config = dict(
    n_mels=64,
    drop_path=0.05,
    muon_scale='spectral',
    orthogonalizer='newton_schulz_5',
    steps=15200,
)
Rows from block 3 of a small sound classifier, named by matrix and row number. Rows with one number belong to one neuron. Each number is 128 + 24 x the weight over its row's rms, rounded and kept within 0 to 255. All counts start at 0.
After each neuron's rows are labels from the 100 clips, of 14848, where the neuron reaches its highest value: "responds to" is what is common among them. Only what is clearly more common there than usual is listed. The data: acted Russian speech (Dusha). In brackets: how many of the 100.
# fc1: MLP up (model.blocks.3.mlp.fc1.weight, 768x128), inputs 64-127
# fc2: MLP down (model.blocks.3.mlp.fc2.weight, 128x768, transposed), outputs 64-127

fc1.590 [144 106 137 117 157 198 145 100  94 165 123 145 117 107  78 106 117 111 144 116 131 138 103 116 154  94  98 148 102 112 124 159  99 126 141 171 130 110 161 141 129 134 101 137 121 173 119 175 114  99 116  92 131 148 135 153 132 115  83 113 157  99 114 116]
fc2.590 [190 102 185 153 144  98 152 127 104 154 148 108 125 161 145 101 129 144 157 118 145  88 177 112 114  89 161 152 136 103  89 166 140 130 139 109 167 138 130 119 130 143 133 137 168  68 142 140 146 157 130 104 134 123 200 118 140 107 106 176 115 105 147 113]
responds to: emotion: angry (43)

fc1.410 [ 48 136 137 108 152  98 152  92 107 131  96 112 128 165 141 111 158 131 140 134 138 123 132 154 145 103 102 179 133 131 149 142 103  69 150 151  72 117 150 160  95 141 142 172 108 144  82 129 193 116 131 110 127 125 134 109 116 170 151 105 112 115 142 146]
fc2.410 [122  81 144 116 114 124 152  87 155 109 135  81 151 126 124 142 146 110 138 142  89 123 106 124 141 112 108 118 125 119 113 157 127 145 150 101 102 150 152 155 103 120  76 176 136  82  81 135 129 110 128 177 100 192 103 149 119 137 105 148 123 124 148 115]
responds to: emotion: sad (61)

fc1.151 [129 103 130 112 143  92 110 162 134 123 109 137 165  93 113 141  87 100 153 147 105 165 101 119  93 119 158 111  81 101 123 129 131  61  98 108 149 150 104 171 125 115 148 125 130 134 115 144 145 109 123 145 140 161 150 126 129 198 142  94 139 131 110 105]
fc2.151 [ 96  89 154 107 151  83 128 127 134  92 128 108 117  82 119 100 151  92  96 148 131 149 118 145 167 123 110 126  89 147 111 100 133 134 127 139 154 137 149 141 166 142 110 149 139 128 155 112 111 140 138  93 131 130 179 130 141 157 113 114 152 165 126 139]
responds to: emotion: positive (49)

fc1.546 [101  84 115 128 164 144 162 110 109 114 110 100 152 129 147 137 101 127 157 135 121 129 137 127  68  94 143 145 124 194 110 114 128  93 107 155 116 119 141 123  99 113 135 112 109 145 149 121  97 116 172 176 144 132 137 170 166 137 101 132 156 103  89 152]
fc2.546 [ 52 161  92 125 151 147 103 116 123 116 114 136 114  72 129 126 125 110 136  89 150 127 125 151 129 103 112 116 120 129 150 134  94 127 110 110 117 153 161 177 165 128 133 139 140 134 114 135 113 140 154 141 117  87  99 156  74  99 136 144 121 150 139 150]
responds to: emotion: angry (44)

fc1.9 [187 108  99 152 122 105 156 149 110 107  92 110 153 121 141 153  91 117 117 117 104 124 137 161 163 106 145 128 109 103 160 167 149 138 110 134 150 110 121 151 116 106 125  97 101 179 119 139 146 187 128 180 107 150 104 106 149  73 133 118 151 134 110 146]
fc2.9 [129 134 126 110 120 121 126 151 140 136 101 113 101 134  95 129  83 125 154 124 134 142 108  81 118 147  73 143 132 104 130 150  95 113 159 110 145 116 139 154 136 122 138 142 103  98  94 112 126  90 105 115  80 165 121 132 146 111 115 104 127 120 138 119]
responds to: emotion: sad (55)

fc1.663 [175 104 177 120 154 159 131 101 139 158 141  85 145 140 129 133 158 135 113 148 130 128  96 130 185 110 169 125 114 117 125 168 122 151  98 109 137 116 141 165 106 130  69 127 163 131 118  96 106 175 113 123 120 112  85 118 127 102 138 127 169 163  93 120]
fc2.663 [133 125 119 111 184 153  88 113 117 147 172 113  95 139  89 100  69 113 136 130 135 124 111  80 136 135 165 112 116 123 168 114 119 109 116 124 100 107 133 106 107 141 133 160 164 123 131 112 118 108 113 132 116 163  96 127 109  84 134 126 146 149 121 128]
responds to: emotion: sad (66)

fc1.224 [126 165  98 104  94 109 123 135 198 129 138 156 144  93 119 123 130  87 146 127 132 121 126  93 137 179 190 120 113 102  89 143 122 124 154 131 107 162  97 150 128 150 144 148 135 113 129 176 114 102 126  99 182 150 164 125 141 123 140 145  96 139 117 150]
fc2.224 [158 164 130 140 115 145 134 131 138 119  84 108 104 100 165 138 124 139 124 136 129 168 137 105 147 134 125 140 152 131 124 144 118 148 137 112 123 113 126 131 153  82 175  93 100 153 152 154 135 124  99 100 157 122 104 161  71 169 113 114 120 136 112 106]
responds to: emotion: angry (39)

fc1.150 [135 103 133  84 121 132 146 180 114 113 153  99 167 152 139 182 134 140 118 113  79  86  79  98  78 134 122 142 144 155 117 149 134 146 112 118 129 144 120 124 143 115 115  96  95 137 145 148 136 159  87 104 131 138 139 138 154 139 150 130 103 141  72 116]
fc2.150 [ 96 107 175  98 132 106 100 115 166 116 122 117 133 118  91 115 130 126  95 137 128 126 133 122 143 106 149  80 160 128 128 162 135 143 181 123 111  74  88 138 132 112 118 112 111 102 154 122 111 129 151 118 119 142 192 175 128 110 144 142 139  57 122 113]
responds to: emotion: positive (39)

fc1.560 [150 169 109 127 137  75 106 143 146 103 135 131  99 141 121 119 122 120 152 110 128 141 138  97 122 162 132 147 123 110 186 170 130 149 121 143 113 121 142 121 145 118 144  79 123  88 153 127  80 135 171 102  93 124 168 122 130  55 108 136 141 137 114  98]
fc2.560 [121 129 115 101 161  93 106 128 104 121 140 104 121 141 149 131 144 123 119  96 100 116 149 123  96  92  91 109 105 133 176 127 132 164 121 128 154 156 127 151 120  94 130 130 149 117 141 142 103 111 124 131 109 121 121 141 128 126 124 137 129 148  91 135]
responds to: emotion: positive (43)

fc1.351 [103  99 142 122 134  96  91 128 135 125 105 145 168 113 135 121 140 124 146 100 131 165 108 132 133 155  89  89 114 117 151 155 128 130 155 122 110 133 177 116 110 128 122 116 126 125 121 147 118 146 124 126 122 146 191 154  91 138 112  97 162 135 137 131]
fc2.351 [111  96 117 113  96 135 107  92  85 124 137 101 107 143  72 104  90 120 132 117 187 128 134 124  93 123 110  99 113 114  94 110 140 144 124 102 130 118  97 130  70 113 124 112 151 128 133 122  78 143 180 104  83 133 129 137 128  77 111  76 131 170 154 158]
responds to: emotion: positive (42)

fc1.695 [ 91 126 160 126 121 109 144 151 139 101 167 126  99 101 104 137 125 140 122 157 147 126 145 162 153 116  74 130 101 128  96 115 174 157 136 109 133 136 116 111  88 118 159 129  78 154 107 165 104 122 162 166 136 111 136 114 147 179 114 117 102 137 116 109]
fc2.695 [143 116 119 143 125  86 133 110  93 109  86 183 165 151 110 103 111  97 135 125  95 131  95 127  90 111  77 170 101  94 125 131 125 126 161 144 131 151 122 110  89 123 150 145 154 129 145  89 136  90 129 103 148 132 119 157  90  98 112 106  96 131 139 132]
responds to: emotion: sad (57)

fc1.493 [117  97 123 153 181 126 131 135 163 163 131  99 115 164 169  90  83 129 117 124 115 149 139 140 131 157 126 130 125  93 130 117 170 146  98 121 138 108  69 131 104  92 123 140 139 156 120 120  78 104 126 130 123 113 122 102 146 149 133  98  99 127 125  93]
fc2.493 [120  70  81 148 116  96 130 155 108  65 124 100  70 163 160 110 148 141 103 153 134 121 148 138 147 103 166 147 176  93  98 147 100 106 133 134  97 142 123 153 123 141 100 127 157 130 164 166 122 166 161 110 150  91 122 149 124 159 140 132 115 154 151 150]
responds to: emotion: angry (42)

fc1.478 [122  87  99 182 145 139  76 148  88 127  94 126 139 148 137 130  94 115 138 138 162 124 134  71 126 127 146 130 141 119 111 136 160 162 117 141 121 154 125 111 117 152 125 136 143  95 127  87 113 105 138 127 145 117 134 113 134 120 153 136 148 147 121 134]
fc2.478 [103 122 170 141 112 179  80 104 161 127 108 146  73 125 116 121 141 127 125  98 113 132 120 110 111 117 129 181 156 129 122 123 141 110  82 136 110 127 106 142 167 119 141 143 100 100 151 142 141 140 154  96 101 146 121  87 138 133 129 170 140 139 144 150]
responds to: emotion: positive (41)

fc1.750 [ 68 100 131 149 168 144 138 136 125 157 132 101 169 118 132 149 134 132  63 177 129  97  93 108 112 132 151 132 144  58 160 117 110 121 131 149 109 149 149 111  94 118 130  97 119  89 140 134 151 126 127 148 132 125 132 180 127 159 130  98 120  89 141 182]
fc2.750 [114 140 121 118 158 137  92 151 125 125 130 113 131 105 123 105 185 137 105  74 122 135 154 129 108 120  90 135 127 109 133 112 153 107 123 134  95 103  52 142 141 132 113 163 123 118 158 141 127 134 156 127 114 130 122 141 147 108 113 152  92 154 136 132]
responds to: emotion: positive (45)