From a checkpoint of a small sound classifier: trained on acted Russian speech (Dusha).
Rows from block 5 of a small sound classifier, named by matrix and row number. Rows with one number belong to one neuron. Each number is 50 + 10 x the weight over its row's rms, rounded and kept within 0 to 99. All counts start at 0.
Before each neuron's rows are labels from the 100 clips, of 14848, where the neuron reaches its highest value: "loudest band" is the band of the loudest frequency at the time of the peak. Only what is clearly more common there than usual is listed. The data: acted Russian speech (Dusha).
# fc1: MLP up (model.blocks.5.mlp.fc1.weight, 768x128), inputs 0-127
# fc2: MLP down (model.blocks.5.mlp.fc2.weight, 128x768, transposed), outputs 0-127

loudest band: 250 to 500 Hz
fc1.189:43 61 40 50 41 47 47 78 60 58 37 43 37 51 47 22 63 48 64 43 60 63 54 62 46 68 45 55 52 59 46 39 36 46 65 53 48 52 46 55 53 51 68 38 60 39 52 59 52 47 57 48 40 43 63 37 69 41 54 61 53 42 73 41 45 36 50 59 38 64 39 55 59 44 57 66 39 48 33 54 58 42 36 69 55 55 51 60 60 51 51 50 56 50 61 32 51 45 50 48 53 40 55 56 40 42 45 46 71 51 45 51 32 55 39 52 61 52 38 49 48 40 30 48 32 36 61 48
fc2.189:68 55 31 56 67 47 55 48 49 46 57 56 59 53 46 59 66 46 48 64 67 50 48 66 67 66 58 56 37 52 34 36 53 51 35 68 53 34 46 60 51 35 60 29 42 48 49 57 55 45 47 44 84 70 43 63 48 60 40 46 47 58 50 46 48 50 39 46 64 45 50 57 40 58 33 44 43 42 59 68 34 43 40 41 42 58 52 50 42 40 48 58 34 56 60 44 42 54 55 46 46 54 23 57 53 44 44 44 43 57 41 55 49 50 46 72 56 45 43 63 56 57 56 61 46 47 61 38

loudest band: 4000 to 8000 Hz
fc1.643:51 44 62 58 33 68 51 42 47 24 38 30 41 61 49 40 49 55 48 43 78 47 60 45 69 57 48 29 50 46 52 56 51 53 44 45 72 56 67 56 68 37 54 49 46 49 61 58 62 46 64 65 50 43 41 33 59 55 52 53 45 42 46 49 49 49 53 42 46 67 73 41 54 43 49 44 49 51 37 67 69 63 51 44 29 42 56 40 59 30 46 52 37 57 37 55 59 45 49 57 53 53 43 50 47 63 52 54 55 59 46 56 58 45 36 35 41 48 39 60 55 54 69 42 40 44 50 44
fc2.643:64 66 59 53 50 36 51 67 48 45 68 52 35 66 64 64 42 43 35 45 50 53 55 37 49 49 55 64 59 44 53 60 51 44 53 68 53 39 53 55 48 43 55 49 55 50 48 33 63 51 57 58 64 47 49 60 59 40 38 62 35 56 46 73 43 53 63 46 42 58 49 61 27 49 47 58 55 58 61 54 49 34 43 61 56 47 49 45 52 60 45 63 47 42 58 59 62 45 54 41 53 68 60 67 60 34 77 45 34 55 57 51 48 61 50 53 44 49 63 51 70 74 68 66 47 53 53 42

loudest band: 4000 to 8000 Hz
fc1.456:63 54 49 71 41 58 49 58 62 51 41 49 32 35 59 61 58 52 58 54 28 56 61 35 43 45 68 60 51 62 53 43 49 53 56 47 49 45 55 31 37 52 50 42 39 52 49 50 56 36 55 57 36 58 44 43 55 68 27 56 48 64 46 43 41 36 35 25 55 56 49 24 59 63 54 45 60 43 31 66 57 49 59 42 67 45 47 54 61 43 58 62 60 54 59 65 34 47 39 50 51 51 59 52 61 45 60 43 43 51 38 74 54 62 49 43 45 58 46 52 44 41 56 49 48 45 39 33
fc2.456:35 41 43 51 32 54 25 56 52 51 43 61 43 54 36 35 33 47 54 51 53 56 47 45 54 44 64 62 48 54 38 53 45 58 64 41 50 46 60 31 49 43 36 56 45 44 64 49 54 38 58 47 56 49 38 52 39 39 55 49 54 29 69 51 56 41 57 66 58 62 35 35 34 48 64 30 56 57 58 46 44 45 63 61 47 43 41 42 61 33 45 37 65 57 56 54 52 49 32 46 58 42 63 28 40 57 53 44 54 36 46 64 54 50 54 64 54 64 52 43 60 55 75 51 35 58 53 52

loudest band: 4000 to 8000 Hz
fc1.305:42 62 65 44 44 48 49 44 53 54 50 44 48 62 59 57 56 61 43 55 45 54 92 38 42 65 46 57 58 51 51 64 47 25 53 49 55 55 68 55 47 55 55 40 40 38 55 55 47 41 56 30 32 44 63 45 55 41 51 45 46 45 56 34 35 61 59 47 38 57 46 34 50 54 41 55 52 39 59 57 58 77 39 45 42 40 54 57 51 58 51 49 52 47 49 68 56 48 60 57 50 47 55 33 29 38 28 48 46 42 53 43 29 49 61 50 51 61 56 52 52 42 44 39 60 52 70 43
fc2.305:52 46 48 49 57 52 74 53 70 38 55 33 48 64 47 61 40 53 45 50 63 35 35 58 44 65 58 41 36 63 41 50 63 63 48 48 38 52 42 47 48 32 57 44 58 64 43 43 42 40 59 27 40 44 56 46 47 22 37 36 46 55 49 52 32 50 61 67 35 33 45 63 43 59 56 44 43 46 59 59 35 37 47 28 49 59 46 48 59 42 58 51 49 45 53 50 46 47 38 62 42 55 45 46 49 40 47 53 47 48 51 63 58 55 43 38 59 46 61 49 57 42 53 50 53 51 83 62

loudest band: 250 to 500 Hz; 500 to 1000 Hz
fc1.212:62 19 55 44 34 57 52 58 55 49 44 52 50 43 57 49 65 67 52 41 67 54 39 55 47 29 63 45 45 63 41 40 65 58 46 55 47 46 52 61 66 57 56 77 35 47 65 45 52 56 55 50 59 66 47 56 63 39 34 56 57 65 57 46 60 46 49 47 57 40 50 54 29 54 56 51 44 62 51 47 39 56 52 43 52 51 57 42 31 40 31 56 54 42 53 65 41 54 57 51 43 22 39 37 53 71 62 46 38 47 37 39 46 65 49 45 42 62 54 49 61 46 55 49 49 55 40 52
fc2.212:55 40 52 34 48 54 53 46 54 50 55 53 56 48 45 49 58 27 53 54 60 62 41 41 43 48 35 68 56 25 60 56 39 41 53 46 25 63 43 41 45 46 57 65 46 60 47 59 58 40 56 38 32 51 52 50 54 64 38 41 49 45 57 48 38 36 66 53 40 50 57 46 58 61 65 39 22 52 71 61 67 56 45 52 30 59 43 63 63 57 72 53 55 50 45 35 59 57 69 49 51 50 44 66 50 39 49 52 50 47 50 48 50 43 62 60 52 47 41 51 58 62 63 58 57 36 66 41

loudest band: 500 to 1000 Hz
fc1.256:39 35 53 35 54 44 72 59 50 42 45 46 45 58 57 41 49 45 48 76 60 50 55 50 46 48 57 34 42 41 36 38 63 60 58 52 40 55 46 67 58 61 63 47 45 54 59 68 47 54 56 33 50 71 31 56 32 59 48 38 46 83 51 44 49 57 60 61 59 41 49 46 44 56 47 44 45 55 51 28 56 57 67 32 47 40 48 43 46 64 23 49 39 52 45 49 41 48 58 38 49 43 63 57 66 51 58 38 39 47 62 44 48 60 51 38 62 53 56 57 42 43 45 43 58 61 56 54
fc2.256:61 67 51 49 54 41 49 56 49 56 65 49 35 57 59 44 46 50 59 40 43 52 44 44 64 52 32 60 43 64 49 56 37 31 25 44 54 45 30 47 46 50 62 36 46 55 63 44 50 49 48 68 47 59 50 45 52 52 58 40 49 47 50 59 51 66 61 33 52 33 59 52 47 54 77 51 69 59 40 56 61 35 41 50 54 61 47 58 72 68 77 58 67 57 45 35 40 59 48 48 39 56 43 50 56 54 49 46 46 42 58 56 62 38 50 67 62 27 50 41 46 54 58 48 57 48 55 48

loudest band: 250 to 500 Hz
fc1.358:56 58 50 47 55 52 48 67 35 62 61 32 48 58 51 43 46 44 41 31 63 67 49 65 68 51 57 54 60 49 52 39 66 54 67 42 49 48 66 48 43 57 40 53 43 53 60 44 67 45 54 52 67 34 58 52 51 48 48 61 29 45 53 56 73 56 57 43 41 63 74 42 58 57 51 53 48 62 49 56 51 54 47 37 49 30 42 54 54 56 55 67 37 58 38 56 51 45 43 40 41 40 36 55 53 47 43 49 41 23 38 42 53 45 49 56 35 45 48 43 46 34 47 57 23 58 58 43
fc2.358:73 40 52 62 53 45 62 43 59 58 57 39 57 51 34 62 22 46 47 46 47 57 54 67 48 64 52 57 47 50 69 37 52 59 36 45 55 62 54 67 33 49 48 64 53 41 52 37 54 49 40 53 53 54 43 59 49 42 55 65 55 66 47 45 39 54 37 52 57 49 44 50 43 39 51 49 37 53 57 60 60 48 35 51 54 41 37 53 45 48 42 47 39 75 61 80 53 53 51 40 61 65 56 48 52 50 60 51 42 50 43 54 43 64 47 56 62 41 65 59 54 44 21 39 46 50 27 46

loudest band: 4000 to 8000 Hz
fc1.17:59 46 49 49 44 59 62 54 48 49 60 59 40 53 53 44 37 53 59 50 44 46 68 49 72 47 41 45 47 49 37 58 53 46 32 36 49 55 59 45 43 61 51 34 48 41 37 42 43 49 56 57 40 42 53 40 37 45 51 44 53 42 59 53 43 36 36 68 58 62 50 29 59 81 44 54 34 42 49 32 56 40 48 26 52 48 56 59 62 56 53 69 32 40 33 66 46 30 43 58 57 42 62 66 63 62 43 52 46 57 44 32 67 49 51 53 57 66 54 41 56 53 57 51 58 66 50 49
fc2.17:47 54 55 39 50 47 49 39 56 46 46 49 68 77 32 53 57 60 41 30 75 57 44 47 49 38 43 33 38 54 45 55 50 39 65 57 59 65 53 54 47 64 49 43 56 52 55 69 40 45 39 42 42 44 56 50 57 43 66 42 51 45 55 47 54 55 53 59 45 58 51 66 52 41 62 47 48 47 47 41 63 44 42 52 62 20 61 37 49 43 47 35 44 43 54 46 51 53 50 60 44 50 62 69 57 71 33 49 46 49 27 46 47 62 52 64 38 56 39 56 70 63 70 50 52 41 43 46

loudest band: 250 to 500 Hz
fc1.121:52 53 55 42 55 49 29 54 60 63 36 39 62 68 47 57 58 62 40 37 52 55 56 51 64 47 53 42 30 60 58 62 53 51 48 55 35 52 48 33 50 51 56 47 50 33 47 56 44 43 47 36 65 54 49 49 51 48 42 54 40 43 58 66 27 59 51 55 35 49 45 42 40 57 51 48 31 47 46 56 42 83 63 48 32 38 45 41 70 38 61 32 44 57 56 67 66 63 63 49 52 58 51 64 33 56 47 29 48 52 45 43 41 46 60 65 52 51 53 43 46 49 45 52 53 63 52 65
fc2.121:37 66 51 45 31 54 38 58 55 48 29 40 45 75 40 28 50 52 59 35 40 55 48 42 51 57 53 47 57 41 54 49 51 63 57 58 47 54 44 45 53 36 56 36 52 47 49 48 62 45 32 34 56 44 72 47 52 36 52 54 51 49 44 43 48 40 69 52 65 37 34 31 66 45 60 32 35 41 59 58 23 59 58 54 48 52 65 39 52 49 41 42 53 33 41 55 57 41 52 47 50 62 67 55 59 60 33 43 38 43 55 41 48 42 52 45 57 61 61 58 46 38 42 46 61 52 47 62

loudest band: 4000 to 8000 Hz
fc1.494:46 50 55 54 50 67 52 45 53 44 44 56 54 58 50 46 51 46 32 50 83 44 66 47 61 57 50 33 42 48 39 46 59 54 31 57 44 58 59 48 57 29 67 56 67 56 53 45 50 40 60 60 49 57 47 57 52 49 52 42 43 40 35 53 46 67 32 57 48 71 53 56 53 45 32 50 53 36 49 40 58 73 53 53 63 38 64 37 63 47 43 46 42 41 53 56 66 58 33 56 30 42 65 41 51 53 45 40 58 36 23 57 41 28 60 42 53 52 48 53 47 48 57 57 46 58 54 55
fc2.494:35 59 48 57 59 30 39 54 36 76 54 47 50 43 56 50 61 42 47 57 48 47 46 36 43 70 63 39 62 44 62 57 54 65 47 53 49 54 49 64 50 57 42 53 62 62 48 26 61 52 62 63 51 40 62 46 50 41 53 53 42 57 54 56 56 46 49 46 55 54 37 48 39 53 69 60 35 49 47 47 53 47 52 54 50 48 52 56 57 64 57 51 68 45 63 70 44 45 46 34 34 73 57 59 45 44 58 66 54 40 50 45 45 60 44 48 65 42 26 59 65 54 60 55 49 59 57 83

loudest band: 250 to 500 Hz
fc1.273:46 45 48 63 59 55 71 70 34 52 51 50 46 59 48 34 47 55 58 49 47 47 52 54 25 68 46 54 41 44 44 54 31 51 52 57 59 46 37 49 68 63 71 63 60 41 46 42 52 45 61 48 39 48 66 49 37 65 55 44 61 53 58 36 43 49 47 61 53 53 52 53 48 43 67 55 34 51 34 61 57 44 45 44 62 58 43 50 39 49 57 55 58 45 35 27 54 50 59 69 34 56 42 41 28 55 35 44 45 57 58 68 44 48 41 53 32 37 55 55 47 57 45 57 36 69 40 46
fc2.273:55 50 48 40 46 40 53 51 33 34 37 50 46 53 48 58 59 46 55 44 47 65 41 66 42 49 63 31 53 50 43 43 59 60 32 55 64 53 47 59 79 60 68 51 49 41 45 70 61 44 08 42 38 54 60 53 47 45 48 55 43 22 48 43 54 50 34 49 52 46 42 54 49 57 42 47 37 59 58 54 53 61 48 44 37 48 40 59 39 42 49 38 41 45 47 39 61 45 74 45 51 57 31 39 52 53 51 35 58 62 38 37 48 60 46 46 51 39 46 47 38 55 49 41 43 48 54 47

loudest band: 250 to 500 Hz; 500 to 1000 Hz
fc1.636:32 59 65 33 46 48 56 63 37 67 58 56 62 41 49 50 44 54 40 46 53 53 45 52 47 48 47 31 48 44 59 73 28 50 44 52 41 61 40 52 57 35 53 41 55 53 59 51 16 37 43 38 63 53 56 28 43 45 61 51 43 49 53 56 58 59 51 43 63 51 63 76 46 47 50 44 49 70 40 62 41 56 49 49 44 42 60 43 42 48 57 40 48 49 62 39 61 61 70 59 46 47 45 48 58 55 43 51 34 44 48 48 59 37 50 70 43 65 46 47 50 54 52 49 41 52 48 77
fc2.636:57 49 56 43 61 45 46 34 64 44 39 46 67 60 51 60 55 57 51 48 59 52 60 59 57 56 48 41 47 72 28 55 54 52 41 36 46 60 49 39 58 49 54 44 53 51 70 44 47 41 45 63 46 45 50 34 56 40 47 67 60 28 75 44 40 37 53 49 44 44 41 51 59 53 73 31 54 49 44 49 51 58 56 48 45 52 47 58 48 26 58 55 43 32 55 54 72 57 63 61 43 56 41 70 43 46 55 52 47 43 38 76 34 43 34 40 48 63 41 50 47 56 40 45 41 45 40 37